From a checkpoint of a small sound classifier.
Data: trained on short read English sentences (LibriTTS-R), 26041 training examples, 61.9 epochs.
Rows from block 2 of a small sound classifier, named by matrix and row number. Rows with one number within an expert belong to one neuron, the router's apart. Each number is 50 + 15 x the weight over its row's rms, rounded and kept within 0 to 99. All counts start at 0. After the name is the row's rms in percent of the matrix's.
Before each expert's rows are labels from the 100 clips, of 14848, where the router gives the expert most weight on average: "strongest on" is what is common among them. Only what is clearly more common there than usual is listed. The data: short read English sentences (LibriTTS-R).
# router: router (model.blocks.2.mlp.router.weight, 8x320, trained with AdamW), inputs 256-319
# gate: expert gate (model.blocks.2.mlp.gate, 8x160x320), inputs 256-319
# up: expert up (model.blocks.2.mlp.up, 8x160x320), inputs 256-319
# down: expert down (model.blocks.2.mlp.down, 8x320x160, transposed), outputs 256-319

# expert 2
strongest on: voice: female; the word "he"
router.2 103:46 46 50 43 22 30 39 56 60 48 23 35 38 81 50 71 54 73 44 37 60 50 73 90 37 75 21 47 87 53 57 37 29 75 54 60 44 48 54 40 49 41 70 24 32 42 48 61 69 62 46 49 38 29 71 51 36 50 51 35 32 78 46 52
gate.0 100:63 60 34 72 78 38 29 63 43 46 73 55 33 38 54 54 44 31 37 47 16 43 64 39 45 69 36 86 80 48 52 58 58 64 36 62 36 75 14 36 51 43 47 52 52 40 39 58 41 44 49 66 62 49 70 51 80 60 66 46 53 46 56 57
up.0 095:51 75 28 50 33 65 51 43 51 49 40 63 31 50 50 45 34 36 70 51 41 48 57 40 53 46 39 50 63 39 73 75 54 58 53 30 44 61 59 63 22 39 40 67 60 55 56 47 55 48 49 38 61 29 63 39 46 68 51 51 41 44 51 57
down.0 096:34 44 41 34 47 27 58 47 82 55 77 65 56 49 39 52 44 53 63 32 45 31 37 40 44 65 34 70 51 59 62 58 52 63 32 41 63 40 70 48 40 27 58 43 47 51 34 35 78 08 72 68 30 53 58 26 73 74 32 63 53 29 60 55
gate.1 101:58 56 61 33 44 49 65 68 53 58 77 51 63 79 51 65 54 46 37 66 36 54 50 43 07 67 22 36 51 50 47 41 36 49 57 48 30 23 59 41 29 54 27 73 36 54 39 48 33 72 40 47 51 38 52 56 62 46 35 54 62 58 63 37
up.1 094:59 55 42 05 44 68 62 41 64 50 52 56 63 74 40 52 54 54 55 67 39 41 57 48 46 78 37 49 24 58 53 45 37 57 68 49 60 28 41 39 44 54 51 79 23 82 46 63 60 65 33 53 37 31 58 61 58 68 51 34 35 57 35 51
down.1 102:61 35 37 49 43 29 36 62 71 40 59 03 62 30 62 47 58 65 56 39 65 31 60 59 84 51 35 74 45 39 40 35 44 58 32 66 18 74 48 31 68 51 64 73 65 42 55 77 56 39 35 39 65 55 72 73 62 32 82 82 29 35 71 39
gate.2 098:10 51 77 30 50 49 47 31 60 50 50 48 93 52 58 52 65 65 53 29 61 40 67 59 65 34 58 64 43 53 47 56 56 77 32 33 42 51 52 32 33 57 40 28 54 08 44 51 55 38 42 64 69 55 04 50 44 37 71 56 29 47 33 46
up.2 097:41 27 49 57 42 56 34 86 40 40 50 48 42 35 43 64 72 29 60 57 51 45 38 39 64 59 51 61 42 50 36 53 44 49 60 57 42 64 47 49 17 44 77 63 60 51 64 70 47 56 31 46 43 48 53 56 53 36 46 46 63 51 48 64
down.2 106:38 15 43 48 69 62 54 54 74 66 60 62 52 59 48 54 51 62 36 45 25 35 47 13 52 39 42 44 76 70 60 22 28 52 64 30 35 57 41 73 26 41 51 56 60 59 74 49 42 65 59 48 53 46 42 46 33 46 66 47 81 97 50 47
gate.3 101:41 43 51 33 49 55 31 76 44 81 39 82 60 44 43 57 61 36 43 46 35 70 63 27 36 56 41 23 64 83 88 41 64 54 40 55 42 40 50 48 61 61 37 38 52 11 77 69 00 36 59 48 55 46 46 48 51 43 43 46 62 50 52 53
up.3 098:31 26 67 29 79 41 49 50 59 43 59 40 35 61 58 68 52 61 68 35 54 28 38 86 43 74 39 64 73 65 64 51 42 56 49 61 46 49 44 46 42 53 48 39 63 49 46 39 58 47 56 39 43 61 68 64 34 50 78 14 50 57 60 55
down.3 103:51 51 39 58 49 48 55 60 61 42 37 68 54 53 33 40 55 52 65 46 40 59 57 71 38 54 55 41 35 45 32 55 76 39 54 38 65 53 65 47 36 37 91 33 38 59 37 55 56 63 60 72 27 22 34 74 72 92 54 79 69 74 42 76
gate.4 091:62 48 54 52 70 24 49 27 42 66 42 11 39 61 65 54 54 60 47 49 46 45 38 34 80 39 35 78 50 45 33 40 50 46 46 59 53 86 51 42 43 54 14 48 40 41 57 41 47 50 47 55 24 44 80 51 48 41 61 42 80 53 71 50
up.4 094:59 58 56 61 46 44 58 52 65 51 49 63 43 52 62 56 63 73 54 36 57 46 39 50 46 44 33 48 57 53 51 50 43 94 56 40 46 46 47 42 20 59 51 70 39 58 25 42 57 27 56 70 44 44 49 74 29 67 21 61 23 44 38 58
down.4 096:62 35 83 53 19 43 62 50 46 19 38 60 29 46 41 41 35 40 52 36 60 62 60 25 35 40 50 46 44 78 70 69 40 53 64 61 58 83 44 45 56 64 52 72 56 45 74 38 49 57 61 56 26 36 45 54 58 49 36 35 38 29 39 67
gate.5 101:47 52 63 68 56 39 45 56 52 57 43 45 86 15 34 33 50 40 35 52 58 74 31 46 35 63 28 59 47 68 40 50 56 44 72 48 45 36 47 52 54 45 70 45 60 22 50 36 66 69 43 46 35 52 59 70 65 60 33 54 75 69 54 59
up.5 100:44 40 50 60 56 41 62 37 28 34 32 45 30 50 55 27 53 31 19 62 82 26 67 61 68 62 18 55 28 70 60 46 70 62 24 49 56 31 54 34 19 36 37 65 58 70 47 63 56 55 52 67 63 68 29 29 59 47 43 51 50 40 36 67
down.5 100:52 55 66 29 48 32 45 57 51 67 41 21 21 44 48 53 28 23 53 37 70 29 72 35 61 51 45 49 54 46 54 60 54 57 73 74 49 50 44 55 33 31 36 70 65 36 49 34 51 56 71 60 43 53 64 62 40 74 28 56 30 45 77 40
gate.6 107:57 67 22 13 59 32 71 23 47 47 06 58 50 74 57 74 53 57 65 28 36 53 42 46 45 31 61 48 22 27 31 58 65 34 68 52 52 21 48 45 74 41 55 71 54 61 40 52 52 43 70 53 35 63 49 43 60 32 60 67 46 79 53 37
up.6 101:43 51 56 43 53 74 58 72 39 83 60 75 24 38 45 53 52 17 67 76 72 16 57 32 68 30 44 64 73 71 20 51 49 62 59 56 56 75 70 37 36 47 57 36 50 48 45 58 63 36 12 41 40 53 54 92 39 61 49 30 51 44 48 53
down.6 105:62 52 71 47 42 35 43 65 53 49 72 49 86 51 53 57 50 76 32 46 41 49 44 66 35 79 76 43 72 14 45 45 54 52 69 48 54 51 60 46 33 43 85 42 64 79 42 36 53 34 47 50 40 41 40 57 37 64 39 53 38 64 45 72
gate.7 099:91 32 31 63 48 62 79 20 09 41 84 76 53 47 35 58 35 23 22 33 36 62 44 30 51 38 47 71 39 53 61 74 61 63 47 52 46 31 40 65 53 49 38 79 67 40 64 34 47 35 35 39 44 34 15 47 35 23 31 29 46 68 35 71
up.7 092:70 50 32 55 43 63 62 58 41 59 37 48 62 54 28 46 68 81 35 43 56 49 62 54 60 53 60 52 40 23 47 63 69 24 38 57 37 63 47 52 38 38 31 28 33 63 54 52 60 36 20 40 75 57 64 73 43 34 68 34 28 59 37 62
down.7 100:47 45 67 42 25 56 65 50 64 28 35 21 59 44 60 43 71 42 54 55 66 68 48 61 55 50 50 40 19 70 31 69 52 44 35 40 73 46 86 63 58 42 42 37 69 41 80 38 46 35 43 57 61 41 67 47 63 22 48 71 42 56 55 25

# expert 1
strongest on: voice: female
router.1 111:89 55 42 79 58 60 59 37 43 81 40 38 67 60 36 34 65 40 61 49 51 62 53 37 10 55 72 76 57 54 32 48 53 55 40 57 41 39 30 51 65 70 34 61 47 76 57 61 28 40 53 68 70 76 61 57 30 54 41 59 39 64 43 54
gate.0 105:37 51 51 42 29 66 50 34 76 66 53 48 66 65 44 54 55 54 31 49 57 73 65 39 47 58 49 60 71 66 41 55 63 61 64 55 62 66 51 23 18 43 39 55 54 49 62 06 91 44 67 61 51 45 55 54 65 31 45 70 47 51 83 49
up.0 109:40 57 46 48 37 76 51 24 76 58 53 69 34 69 42 59 66 49 39 56 54 41 68 40 67 62 54 72 66 63 45 48 58 68 45 52 67 53 43 35 14 67 55 50 69 55 58 17 84 55 60 58 63 18 69 21 53 46 45 34 62 31 73 48
down.0 103:28 45 39 62 67 74 55 53 69 45 46 28 40 50 64 53 58 69 86 67 49 65 78 54 56 36 46 37 60 31 42 24 17 56 57 41 39 46 42 59 66 45 73 46 50 52 63 49 52 36 74 56 51 61 52 80 51 34 42 56 37 51 73 64
gate.1 100:55 15 32 45 52 60 58 50 50 58 32 46 48 47 47 40 47 29 28 51 52 59 49 39 62 45 33 24 64 17 62 41 34 61 55 56 52 63 49 61 39 47 52 71 25 42 65 62 15 62 56 47 48 56 17 55 56 33 44 45 38 55 43 19
up.1 100:28 53 74 59 39 37 57 42 31 36 43 42 53 50 83 45 50 65 49 48 58 52 59 55 72 46 71 58 62 65 24 53 42 45 46 47 51 58 62 46 66 41 51 25 62 61 33 45 53 05 33 67 40 30 79 45 43 52 40 57 56 40 64 60
down.1 102:36 54 38 34 47 09 57 66 49 54 48 41 60 28 71 30 28 58 61 15 41 50 65 45 30 42 36 80 16 39 64 46 49 58 15 48 16 50 39 69 78 61 60 63 65 47 61 69 38 57 70 41 13 20 59 59 61 60 40 29 46 68 40 38
gate.2 098:74 37 61 46 36 50 46 48 36 28 54 41 57 29 66 31 47 48 71 36 82 41 53 61 48 38 54 50 48 32 69 56 54 65 61 48 46 70 30 56 30 70 71 64 54 50 63 73 13 29 59 48 55 69 49 39 54 49 43 60 86 52 64 39
up.2 099:21 48 67 55 77 58 37 56 47 58 35 45 66 38 53 46 45 48 45 65 65 52 62 39 38 59 34 73 39 43 33 47 67 56 62 55 62 27 57 34 60 38 17 53 28 59 48 71 76 64 59 42 62 64 72 72 40 55 32 52 63 63 59 51
down.2 091:57 86 44 54 59 56 64 53 11 44 34 43 32 34 50 29 60 47 53 74 46 40 63 46 60 39 46 75 36 59 65 55 58 59 53 47 63 30 23 37 55 34 34 60 65 19 25 44 44 55 54 45 64 41 23 26 21 47 71 40 60 44 71 74
gate.3 092:85 68 32 40 27 57 42 00 54 26 69 72 47 13 36 28 48 31 14 29 67 36 59 63 70 37 68 47 52 53 72 66 51 63 49 41 51 51 48 58 65 47 52 28 52 41 45 39 46 42 37 62 59 25 56 37 70 24 31 57 51 43 42 22
up.3 098:22 37 74 90 78 59 61 82 49 84 51 57 47 59 71 39 63 32 68 59 60 34 48 39 13 61 40 79 57 18 54 61 44 30 64 45 55 65 41 49 23 40 30 59 62 44 54 63 49 55 52 38 45 61 45 59 34 64 58 31 50 38 31 58
down.3 095:52 42 22 44 40 55 07 43 66 48 43 44 32 76 62 57 53 71 21 74 45 61 44 55 63 73 48 24 69 52 68 58 64 60 63 53 34 56 62 68 39 59 64 53 47 39 65 46 46 52 51 49 68 32 24 43 77 56 37 32 48 36 56 35
gate.4 103:66 58 57 46 60 19 54 73 53 81 70 44 67 68 42 42 49 52 44 53 63 39 66 39 36 30 56 54 59 62 54 63 47 30 44 63 63 27 40 55 48 42 34 67 67 37 52 49 43 51 42 60 38 49 59 63 45 57 54 59 45 40 60 48
up.4 107:45 54 32 36 39 51 52 65 68 66 85 40 45 54 58 46 39 51 60 54 43 32 50 10 25 48 44 45 73 45 59 52 48 69 45 60 74 40 56 51 45 40 39 37 55 49 68 59 60 33 59 61 48 36 34 60 46 30 50 42 33 50 59 49
down.4 108:50 30 47 60 17 59 46 48 90 63 45 60 34 42 34 41 63 29 46 32 35 58 40 69 59 57 39 11 58 69 46 52 54 67 55 31 45 66 65 88 49 18 26 33 70 55 44 63 85 47 48 36 54 56 91 62 15 46 29 28 39 75 47 52
gate.5 101:42 31 49 66 62 64 41 48 54 63 42 62 57 17 35 31 44 57 61 46 29 45 50 50 18 39 40 51 38 68 45 53 70 58 84 46 59 62 32 47 38 56 39 60 49 84 43 67 32 27 33 44 57 66 71 62 51 28 50 50 67 59 75 44
up.5 092:41 74 62 47 29 68 42 69 32 34 00 43 59 68 63 48 36 49 51 60 75 53 50 70 64 36 53 72 55 30 37 50 45 49 12 52 55 36 41 49 41 27 74 40 73 42 43 53 67 57 48 27 41 38 23 39 35 22 80 43 31 45 46 71
down.5 101:33 46 44 42 45 43 46 76 38 62 38 36 77 42 15 37 72 41 48 64 52 50 51 56 75 49 38 21 71 32 79 47 68 63 57 29 20 30 62 40 56 40 50 40 44 42 56 47 28 29 65 34 38 66 72 54 59 56 52 66 49 53 54 54
gate.6 103:65 53 51 32 29 59 51 61 52 83 63 48 62 38 61 71 60 46 30 51 61 57 55 42 70 17 50 31 38 57 51 51 53 70 73 52 39 31 45 45 57 69 60 91 07 44 45 61 80 42 25 57 42 41 25 63 41 72 40 39 34 47 20 44
up.6 093:73 64 24 51 29 31 47 45 54 48 53 34 39 41 68 65 51 76 34 65 58 42 43 39 64 59 65 41 44 19 53 65 44 75 63 51 65 18 39 58 49 61 47 76 50 19 59 44 83 40 36 51 50 61 50 60 18 54 53 40 52 34 60 46
down.6 099:29 57 71 30 58 35 40 65 69 46 34 47 59 37 29 42 46 20 44 62 31 35 29 74 69 24 31 43 62 47 13 57 40 60 44 32 67 56 58 49 35 47 24 55 38 46 56 48 62 62 37 32 72 44 21 32 45 58 63 51 58 17 40 37
gate.7 096:53 42 51 50 45 55 49 35 53 73 42 47 47 49 45 34 46 40 78 42 67 63 46 62 55 32 59 31 51 90 52 52 50 78 35 48 42 64 53 49 53 36 57 62 16 44 68 52 36 67 25 59 62 41 13 77 23 49 36 25 41 50 49 47
up.7 097:43 63 41 72 50 50 51 77 61 75 63 55 49 40 78 51 61 59 32 64 36 40 55 47 39 68 17 52 52 51 70 58 51 35 47 51 46 35 61 51 48 41 55 44 54 72 49 74 63 46 65 49 45 43 86 41 61 45 46 42 25 71 59 55
down.7 096:74 62 46 45 45 43 28 64 47 19 64 49 54 84 38 51 52 49 46 08 71 46 27 46 61 59 68 72 73 47 64 79 42 46 49 70 84 46 75 55 40 49 65 25 55 29 45 57 36 61 58 57 44 35 35 28 57 41 49 33 43 67 42 57

# expert 6
strongest on: voice: female
router.6 088:32 44 30 44 59 68 52 71 60 65 57 62 59 64 75 28 48 72 52 37 62 51 39 62 73 13 39 63 40 41 19 47 54 34 35 50 69 55 70 44 63 50 48 36 63 38 45 44 39 43 26 67 37 25 35 66 74 76 44 22 53 32 36 64
gate.0 100:37 55 70 22 66 63 46 99 18 24 31 44 47 47 38 63 65 69 60 77 45 58 39 47 45 35 62 24 66 52 46 52 36 65 68 45 44 51 47 39 51 61 27 60 61 50 64 40 56 59 47 30 24 84 27 38 12 52 57 57 56 49 41 54
up.0 099:40 59 52 44 69 65 59 67 43 32 47 45 63 56 50 63 48 51 51 49 68 57 69 41 30 64 17 64 33 45 56 50 47 60 69 52 58 46 52 45 51 44 23 64 42 52 58 45 72 58 56 49 29 39 37 58 03 88 58 56 35 54 07 31
down.0 106:56 61 58 29 50 08 44 37 44 44 48 49 39 55 64 40 57 35 43 38 41 56 64 51 48 38 79 43 32 53 30 34 22 47 40 53 22 61 48 73 52 67 57 71 37 44 46 46 36 46 34 68 53 58 33 33 84 35 42 46 33 56 69 74
gate.1 103:44 44 75 46 38 30 49 55 37 63 70 10 55 37 92 53 46 40 69 43 45 69 57 40 19 77 27 62 28 79 45 57 30 52 49 38 76 51 46 32 65 42 65 31 44 59 48 45 20 62 42 53 51 21 57 52 55 56 37 53 41 56 52 48
up.1 097:56 75 47 29 40 41 36 53 29 45 41 28 46 51 65 44 67 22 58 47 58 70 43 61 12 36 47 61 31 68 70 57 26 52 61 41 36 65 52 46 69 36 89 32 52 44 50 52 46 66 48 67 63 36 66 46 42 47 41 33 42 43 39 57
down.1 106:33 67 47 36 39 44 38 69 59 32 39 47 42 55 60 77 43 57 70 27 45 52 57 53 38 60 54 27 76 51 39 53 37 67 43 49 20 55 45 58 68 85 41 59 43 56 21 38 40 32 54 48 36 72 48 68 48 78 21 67 51 40 42 11
gate.2 099:27 74 30 38 54 44 55 17 39 28 44 46 38 59 39 47 54 59 23 46 56 51 36 53 48 37 45 82 84 54 44 58 55 50 55 41 50 50 60 44 35 50 39 73 33 70 43 37 47 38 33 45 39 60 60 36 53 67 25 40 66 67 25 49
up.2 098:56 46 39 24 53 50 50 41 64 34 37 55 65 78 42 48 31 71 38 46 52 61 55 44 19 59 43 72 52 39 30 49 49 48 48 31 53 24 52 58 27 54 62 79 39 25 47 81 56 54 36 51 46 35 42 56 78 55 42 37 63 51 42 31
down.2 103:51 61 69 45 49 48 48 36 54 63 47 52 54 22 59 57 56 41 48 47 38 64 37 52 60 68 21 46 45 63 33 83 56 48 50 40 58 33 55 73 03 71 21 59 50 68 63 43 58 43 57 37 50 28 42 37 41 53 51 67 49 12 46 32
gate.3 088:46 54 48 31 34 58 52 03 35 31 63 33 31 50 23 63 61 78 66 60 39 49 49 58 59 65 58 53 42 24 24 53 48 80 78 50 35 60 32 50 87 65 43 51 40 44 61 60 46 68 45 64 50 35 52 50 64 66 46 37 49 66 34 64
up.3 092:33 60 20 35 38 39 57 69 53 79 44 57 48 61 57 56 38 52 47 33 67 63 64 65 73 61 57 40 48 47 56 64 57 62 55 57 54 42 72 50 37 35 64 54 69 67 30 34 32 29 66 58 43 45 09 41 00 55 45 43 57 44 80 49
down.3 095:60 29 47 44 64 63 37 40 57 48 38 41 57 35 71 50 43 48 72 53 80 42 52 28 49 45 25 57 43 36 57 47 55 47 28 58 69 56 56 48 40 43 48 60 58 51 63 90 86 45 46 40 65 48 49 21 51 55 68 96 63 51 41 65
gate.4 101:36 53 60 48 47 51 52 47 49 41 51 63 50 67 82 72 43 64 47 62 18 32 47 45 46 44 27 73 66 39 63 53 36 39 19 41 66 55 80 59 69 59 28 31 70 43 40 18 44 46 37 52 36 77 28 72 63 73 24 33 50 51 61 51
up.4 099:34 61 60 52 39 49 61 48 48 40 35 76 38 67 86 60 37 69 62 64 37 29 53 22 46 56 20 70 62 56 57 47 61 51 17 47 74 52 65 46 66 46 28 42 59 61 43 32 43 40 37 50 32 73 25 64 67 73 48 37 45 45 63 56
down.4 105:48 45 29 64 31 37 45 42 63 58 55 73 56 46 62 25 36 34 59 14 49 43 40 40 64 63 48 59 56 37 46 65 42 27 26 43 51 47 40 47 61 46 58 50 32 10 41 53 09 43 51 50 35 49 49 50 69 67 43 26 56 57 52 34
gate.5 106:50 77 57 23 39 38 32 25 39 27 38 36 46 50 52 72 49 34 67 21 47 45 40 35 52 26 60 59 32 36 63 45 54 47 51 40 46 47 61 45 60 57 42 35 31 37 35 32 66 59 46 57 57 67 46 39 76 56 81 69 49 36 66 41
up.5 106:50 28 53 54 65 52 55 55 62 55 78 23 44 24 65 38 79 74 41 51 38 53 65 58 58 90 48 62 52 78 06 57 36 35 49 39 53 51 46 59 33 60 40 67 54 62 64 59 45 52 45 61 52 56 58 59 22 23 37 42 52 63 24 63
down.5 099:56 63 75 57 38 69 59 23 22 33 24 67 39 39 84 50 52 45 60 46 64 67 47 52 49 60 43 40 39 30 43 44 46 22 52 18 27 39 34 56 46 41 20 49 50 42 83 56 58 53 51 59 38 25 32 55 43 51 20 60 43 71 53 36
gate.6 097:52 30 55 53 61 48 59 59 48 60 37 58 43 49 42 58 55 47 51 51 58 74 47 77 48 68 99 29 78 59 50 40 62 51 45 40 33 46 47 64 63 37 53 30 45 20 60 37 36 29 35 51 43 83 75 45 50 51 63 64 49 48 64 64
up.6 103:48 66 77 55 61 37 52 38 58 32 32 31 66 37 62 44 31 54 18 64 72 68 54 45 33 47 86 69 50 56 43 45 69 26 49 62 48 46 57 68 41 47 44 39 29 82 61 37 38 34 66 51 59 45 64 54 49 39 58 51 29 71 36 64
down.6 100:51 39 65 46 16 63 37 63 51 50 42 68 45 53 46 51 50 43 61 39 50 90 45 85 50 63 20 64 48 77 38 58 59 30 53 57 50 33 58 50 36 65 70 67 51 48 51 60 68 60 37 51 33 47 44 43 31 66 40 43 52 45 45 55
gate.7 101:67 47 47 21 54 68 44 36 28 51 75 74 50 49 23 60 47 26 47 56 14 39 46 23 50 22 53 24 48 72 83 53 58 33 46 45 39 71 45 44 51 62 49 64 31 50 28 71 78 53 31 46 45 39 59 36 53 68 48 48 51 47 57 51
up.7 104:53 59 50 80 41 37 44 50 70 37 46 22 64 55 65 56 52 64 54 28 69 55 50 72 60 82 41 65 47 34 31 44 37 59 49 56 57 40 36 50 54 25 54 33 67 63 67 43 38 55 52 42 46 64 47 72 36 35 54 68 66 58 21 56
down.7 099:59 39 43 65 69 53 64 45 60 50 44 30 11 45 53 43 43 52 44 05 43 74 54 45 61 62 54 69 50 28 59 56 35 23 29 44 49 56 60 58 43 31 31 50 69 11 57 49 42 34 72 33 49 39 50 38 52 55 50 47 66 49 59 49

# expert 7
strongest on: voice: male
router.7 093:39 62 68 28 42 41 48 49 29 56 42 15 66 67 60 56 49 32 34 60 46 64 41 58 52 57 61 66 11 67 36 48 42 56 70 33 57 58 35 39 70 63 24 47 75 30 42 47 65 68 60 29 31 89 66 59 27 51 59 57 57 52 33 63
gate.0 097:62 43 49 39 46 31 43 48 41 58 45 57 57 45 57 43 21 52 41 50 24 45 46 72 54 57 58 73 62 53 54 55 56 59 33 30 40 69 49 63 49 53 72 04 43 65 31 63 30 66 69 55 49 43 63 30 76 32 44 52 54 25 40 59
up.0 098:64 32 43 66 57 43 53 48 71 40 50 59 35 55 48 51 64 50 55 46 53 51 62 35 53 36 42 18 51 45 65 42 35 37 76 67 35 18 40 30 63 50 46 85 64 69 60 37 52 31 52 27 49 51 43 40 27 68 54 36 42 67 64 42
down.0 093:74 45 76 59 81 83 29 84 76 28 59 23 60 31 40 56 54 70 78 65 65 83 52 51 52 27 32 52 54 59 53 43 69 58 40 52 65 56 62 55 63 67 61 42 68 48 42 72 29 50 68 53 47 41 54 78 44 66 65 56 58 48 61 54
gate.1 095:51 40 46 57 34 57 41 31 63 57 56 52 53 56 51 66 65 69 46 63 54 52 37 56 48 51 27 26 38 53 60 33 39 47 27 54 56 45 52 52 58 56 81 40 41 58 31 38 39 33 18 37 46 57 75 67 27 43 35 44 21 53 48 33
up.1 103:30 73 59 56 29 66 48 42 58 71 67 31 48 68 38 43 65 65 44 36 32 39 50 31 45 46 69 51 82 59 42 61 26 39 61 43 53 73 36 45 36 51 48 47 77 22 52 68 07 50 42 68 62 60 46 56 67 65 60 66 49 44 42 52
down.1 091:39 57 43 22 60 65 34 78 57 62 72 47 44 58 29 72 50 46 32 43 56 61 33 80 36 40 19 45 59 59 43 44 61 48 43 20 43 16 43 43 56 46 63 65 45 39 35 45 70 57 47 28 38 43 49 51 42 65 50 40 58 44 29 62
gate.2 114:61 61 65 37 60 26 66 47 55 37 62 55 58 75 58 68 67 56 22 41 00 52 41 70 30 65 54 54 33 49 52 57 54 59 62 62 40 62 48 49 58 44 63 85 69 43 37 49 63 55 49 40 28 41 67 38 66 56 56 55 68 57 81 36
up.2 115:66 67 35 60 67 41 65 52 67 21 83 52 57 67 55 51 63 72 46 56 20 46 53 71 27 48 40 69 33 49 43 52 43 52 65 65 39 53 37 57 45 56 66 55 68 44 36 50 68 54 45 51 37 34 65 41 65 61 52 59 66 57 68 31
down.2 099:57 30 26 48 21 69 67 55 54 43 44 63 53 77 63 60 59 78 67 31 29 45 49 43 58 60 54 47 41 40 75 40 56 47 41 52 46 67 37 58 79 34 37 61 43 58 68 65 90 42 46 64 54 62 56 24 20 57 47 50 49 63 81 57
gate.3 103:38 58 52 46 54 50 41 25 49 55 50 49 35 18 57 30 49 40 30 67 59 48 59 64 63 63 44 50 64 38 55 39 53 28 48 61 46 55 41 51 43 36 61 60 60 56 56 45 52 39 42 48 48 52 56 42 31 46 64 52 67 53 62 64
up.3 104:61 67 49 10 51 27 47 58 56 52 67 41 39 14 49 31 47 52 00 80 50 42 56 58 74 36 34 38 29 57 33 39 61 29 48 74 44 35 47 56 29 43 59 54 36 72 46 58 58 26 61 48 50 21 53 30 46 68 68 44 58 43 53 52
down.3 103:17 57 20 72 81 70 71 55 38 49 29 38 57 35 74 45 41 36 74 51 48 78 47 44 64 40 34 45 52 55 61 27 36 50 66 52 15 70 73 60 26 54 49 23 48 52 22 33 50 62 71 52 26 37 68 27 37 30 46 57 38 50 59 26
gate.4 100:64 43 38 51 52 54 41 50 48 29 67 43 66 69 64 40 61 64 48 54 72 41 16 60 45 42 52 45 46 36 88 52 56 37 55 25 46 40 50 64 34 55 20 84 35 43 38 44 44 34 37 33 57 41 53 60 41 71 28 67 52 58 20 49
up.4 102:30 28 41 57 41 67 44 56 64 59 59 53 46 58 69 50 73 45 49 74 65 52 57 41 53 51 48 65 88 88 22 39 48 44 56 54 29 58 58 51 41 48 69 44 62 66 60 56 44 54 51 59 48 53 73 44 53 35 67 38 50 65 42 19
down.4 095:62 60 67 51 51 54 55 57 49 39 67 36 54 31 38 54 36 41 76 78 49 55 22 72 40 45 48 50 32 49 34 45 17 59 22 66 46 48 32 63 36 65 40 54 67 43 31 34 58 42 52 36 42 78 54 46 59 77 49 67 72 44 59 70
gate.5 095:20 65 22 47 80 72 52 30 87 40 57 56 27 54 32 40 39 63 30 55 55 32 61 33 64 60 46 44 64 73 54 49 53 56 13 61 56 27 52 36 38 42 60 39 26 31 58 60 36 66 59 46 38 21 59 57 43 90 61 55 68 29 46 27
up.5 095:29 44 42 70 71 46 45 58 50 47 56 39 53 37 37 60 36 68 22 82 39 52 62 66 49 22 25 53 30 56 60 55 60 80 70 24 34 47 09 64 63 49 66 51 45 44 43 23 46 51 51 62 49 42 33 57 56 28 61 83 16 54 42 47
down.5 096:47 58 35 54 61 61 25 37 72 43 44 42 52 42 51 41 68 59 40 54 47 68 31 34 47 49 49 49 39 39 29 46 45 60 57 36 47 55 69 69 69 09 22 46 54 79 45 19 54 44 62 66 59 60 59 44 35 33 75 41 51 32 82 25
gate.6 094:61 39 57 56 90 50 59 58 71 75 56 37 37 23 44 47 49 68 68 34 64 61 52 59 29 45 63 34 61 47 71 55 63 63 37 48 61 67 37 59 81 68 76 38 39 59 48 61 23 67 50 64 36 74 32 69 73 35 52 60 44 41 72 36
up.6 101:34 24 51 32 40 56 50 41 53 76 69 71 75 24 57 27 63 81 77 72 38 60 49 55 26 39 28 51 56 43 63 50 48 51 55 65 74 34 52 51 36 49 35 29 48 35 34 63 34 63 46 63 60 73 32 58 64 27 49 57 51 72 55 48
down.6 100:29 80 38 59 63 55 42 36 67 33 32 39 97 61 66 44 39 42 64 21 55 42 21 60 43 23 79 73 61 64 27 44 63 54 40 43 63 39 29 37 32 37 39 85 81 44 50 40 28 58 56 49 35 62 43 36 50 30 60 36 39 60 58 21
gate.7 094:42 47 48 72 50 58 39 61 49 62 47 30 38 44 43 69 71 70 79 43 51 42 63 60 66 70 39 65 65 51 58 30 28 44 13 45 30 40 47 46 46 41 34 54 56 46 40 49 83 28 31 56 59 32 40 64 46 66 51 51 24 42 57 56
up.7 096:36 50 33 29 41 46 42 69 29 35 53 35 24 41 63 75 64 57 91 37 45 69 51 65 66 64 61 78 64 50 61 42 45 67 30 61 64 40 63 39 37 57 54 54 44 38 40 56 45 40 45 71 53 44 55 79 35 63 51 64 33 52 39 48
down.7 098:56 42 49 50 68 32 48 77 30 42 62 70 58 55 59 51 38 01 71 34 38 46 46 86 53 62 93 46 45 92 25 48 77 39 53 34 42 75 47 41 56 64 44 45 29 32 36 56 36 38 19 33 72 52 27 45 53 48 45 41 57 22 35 71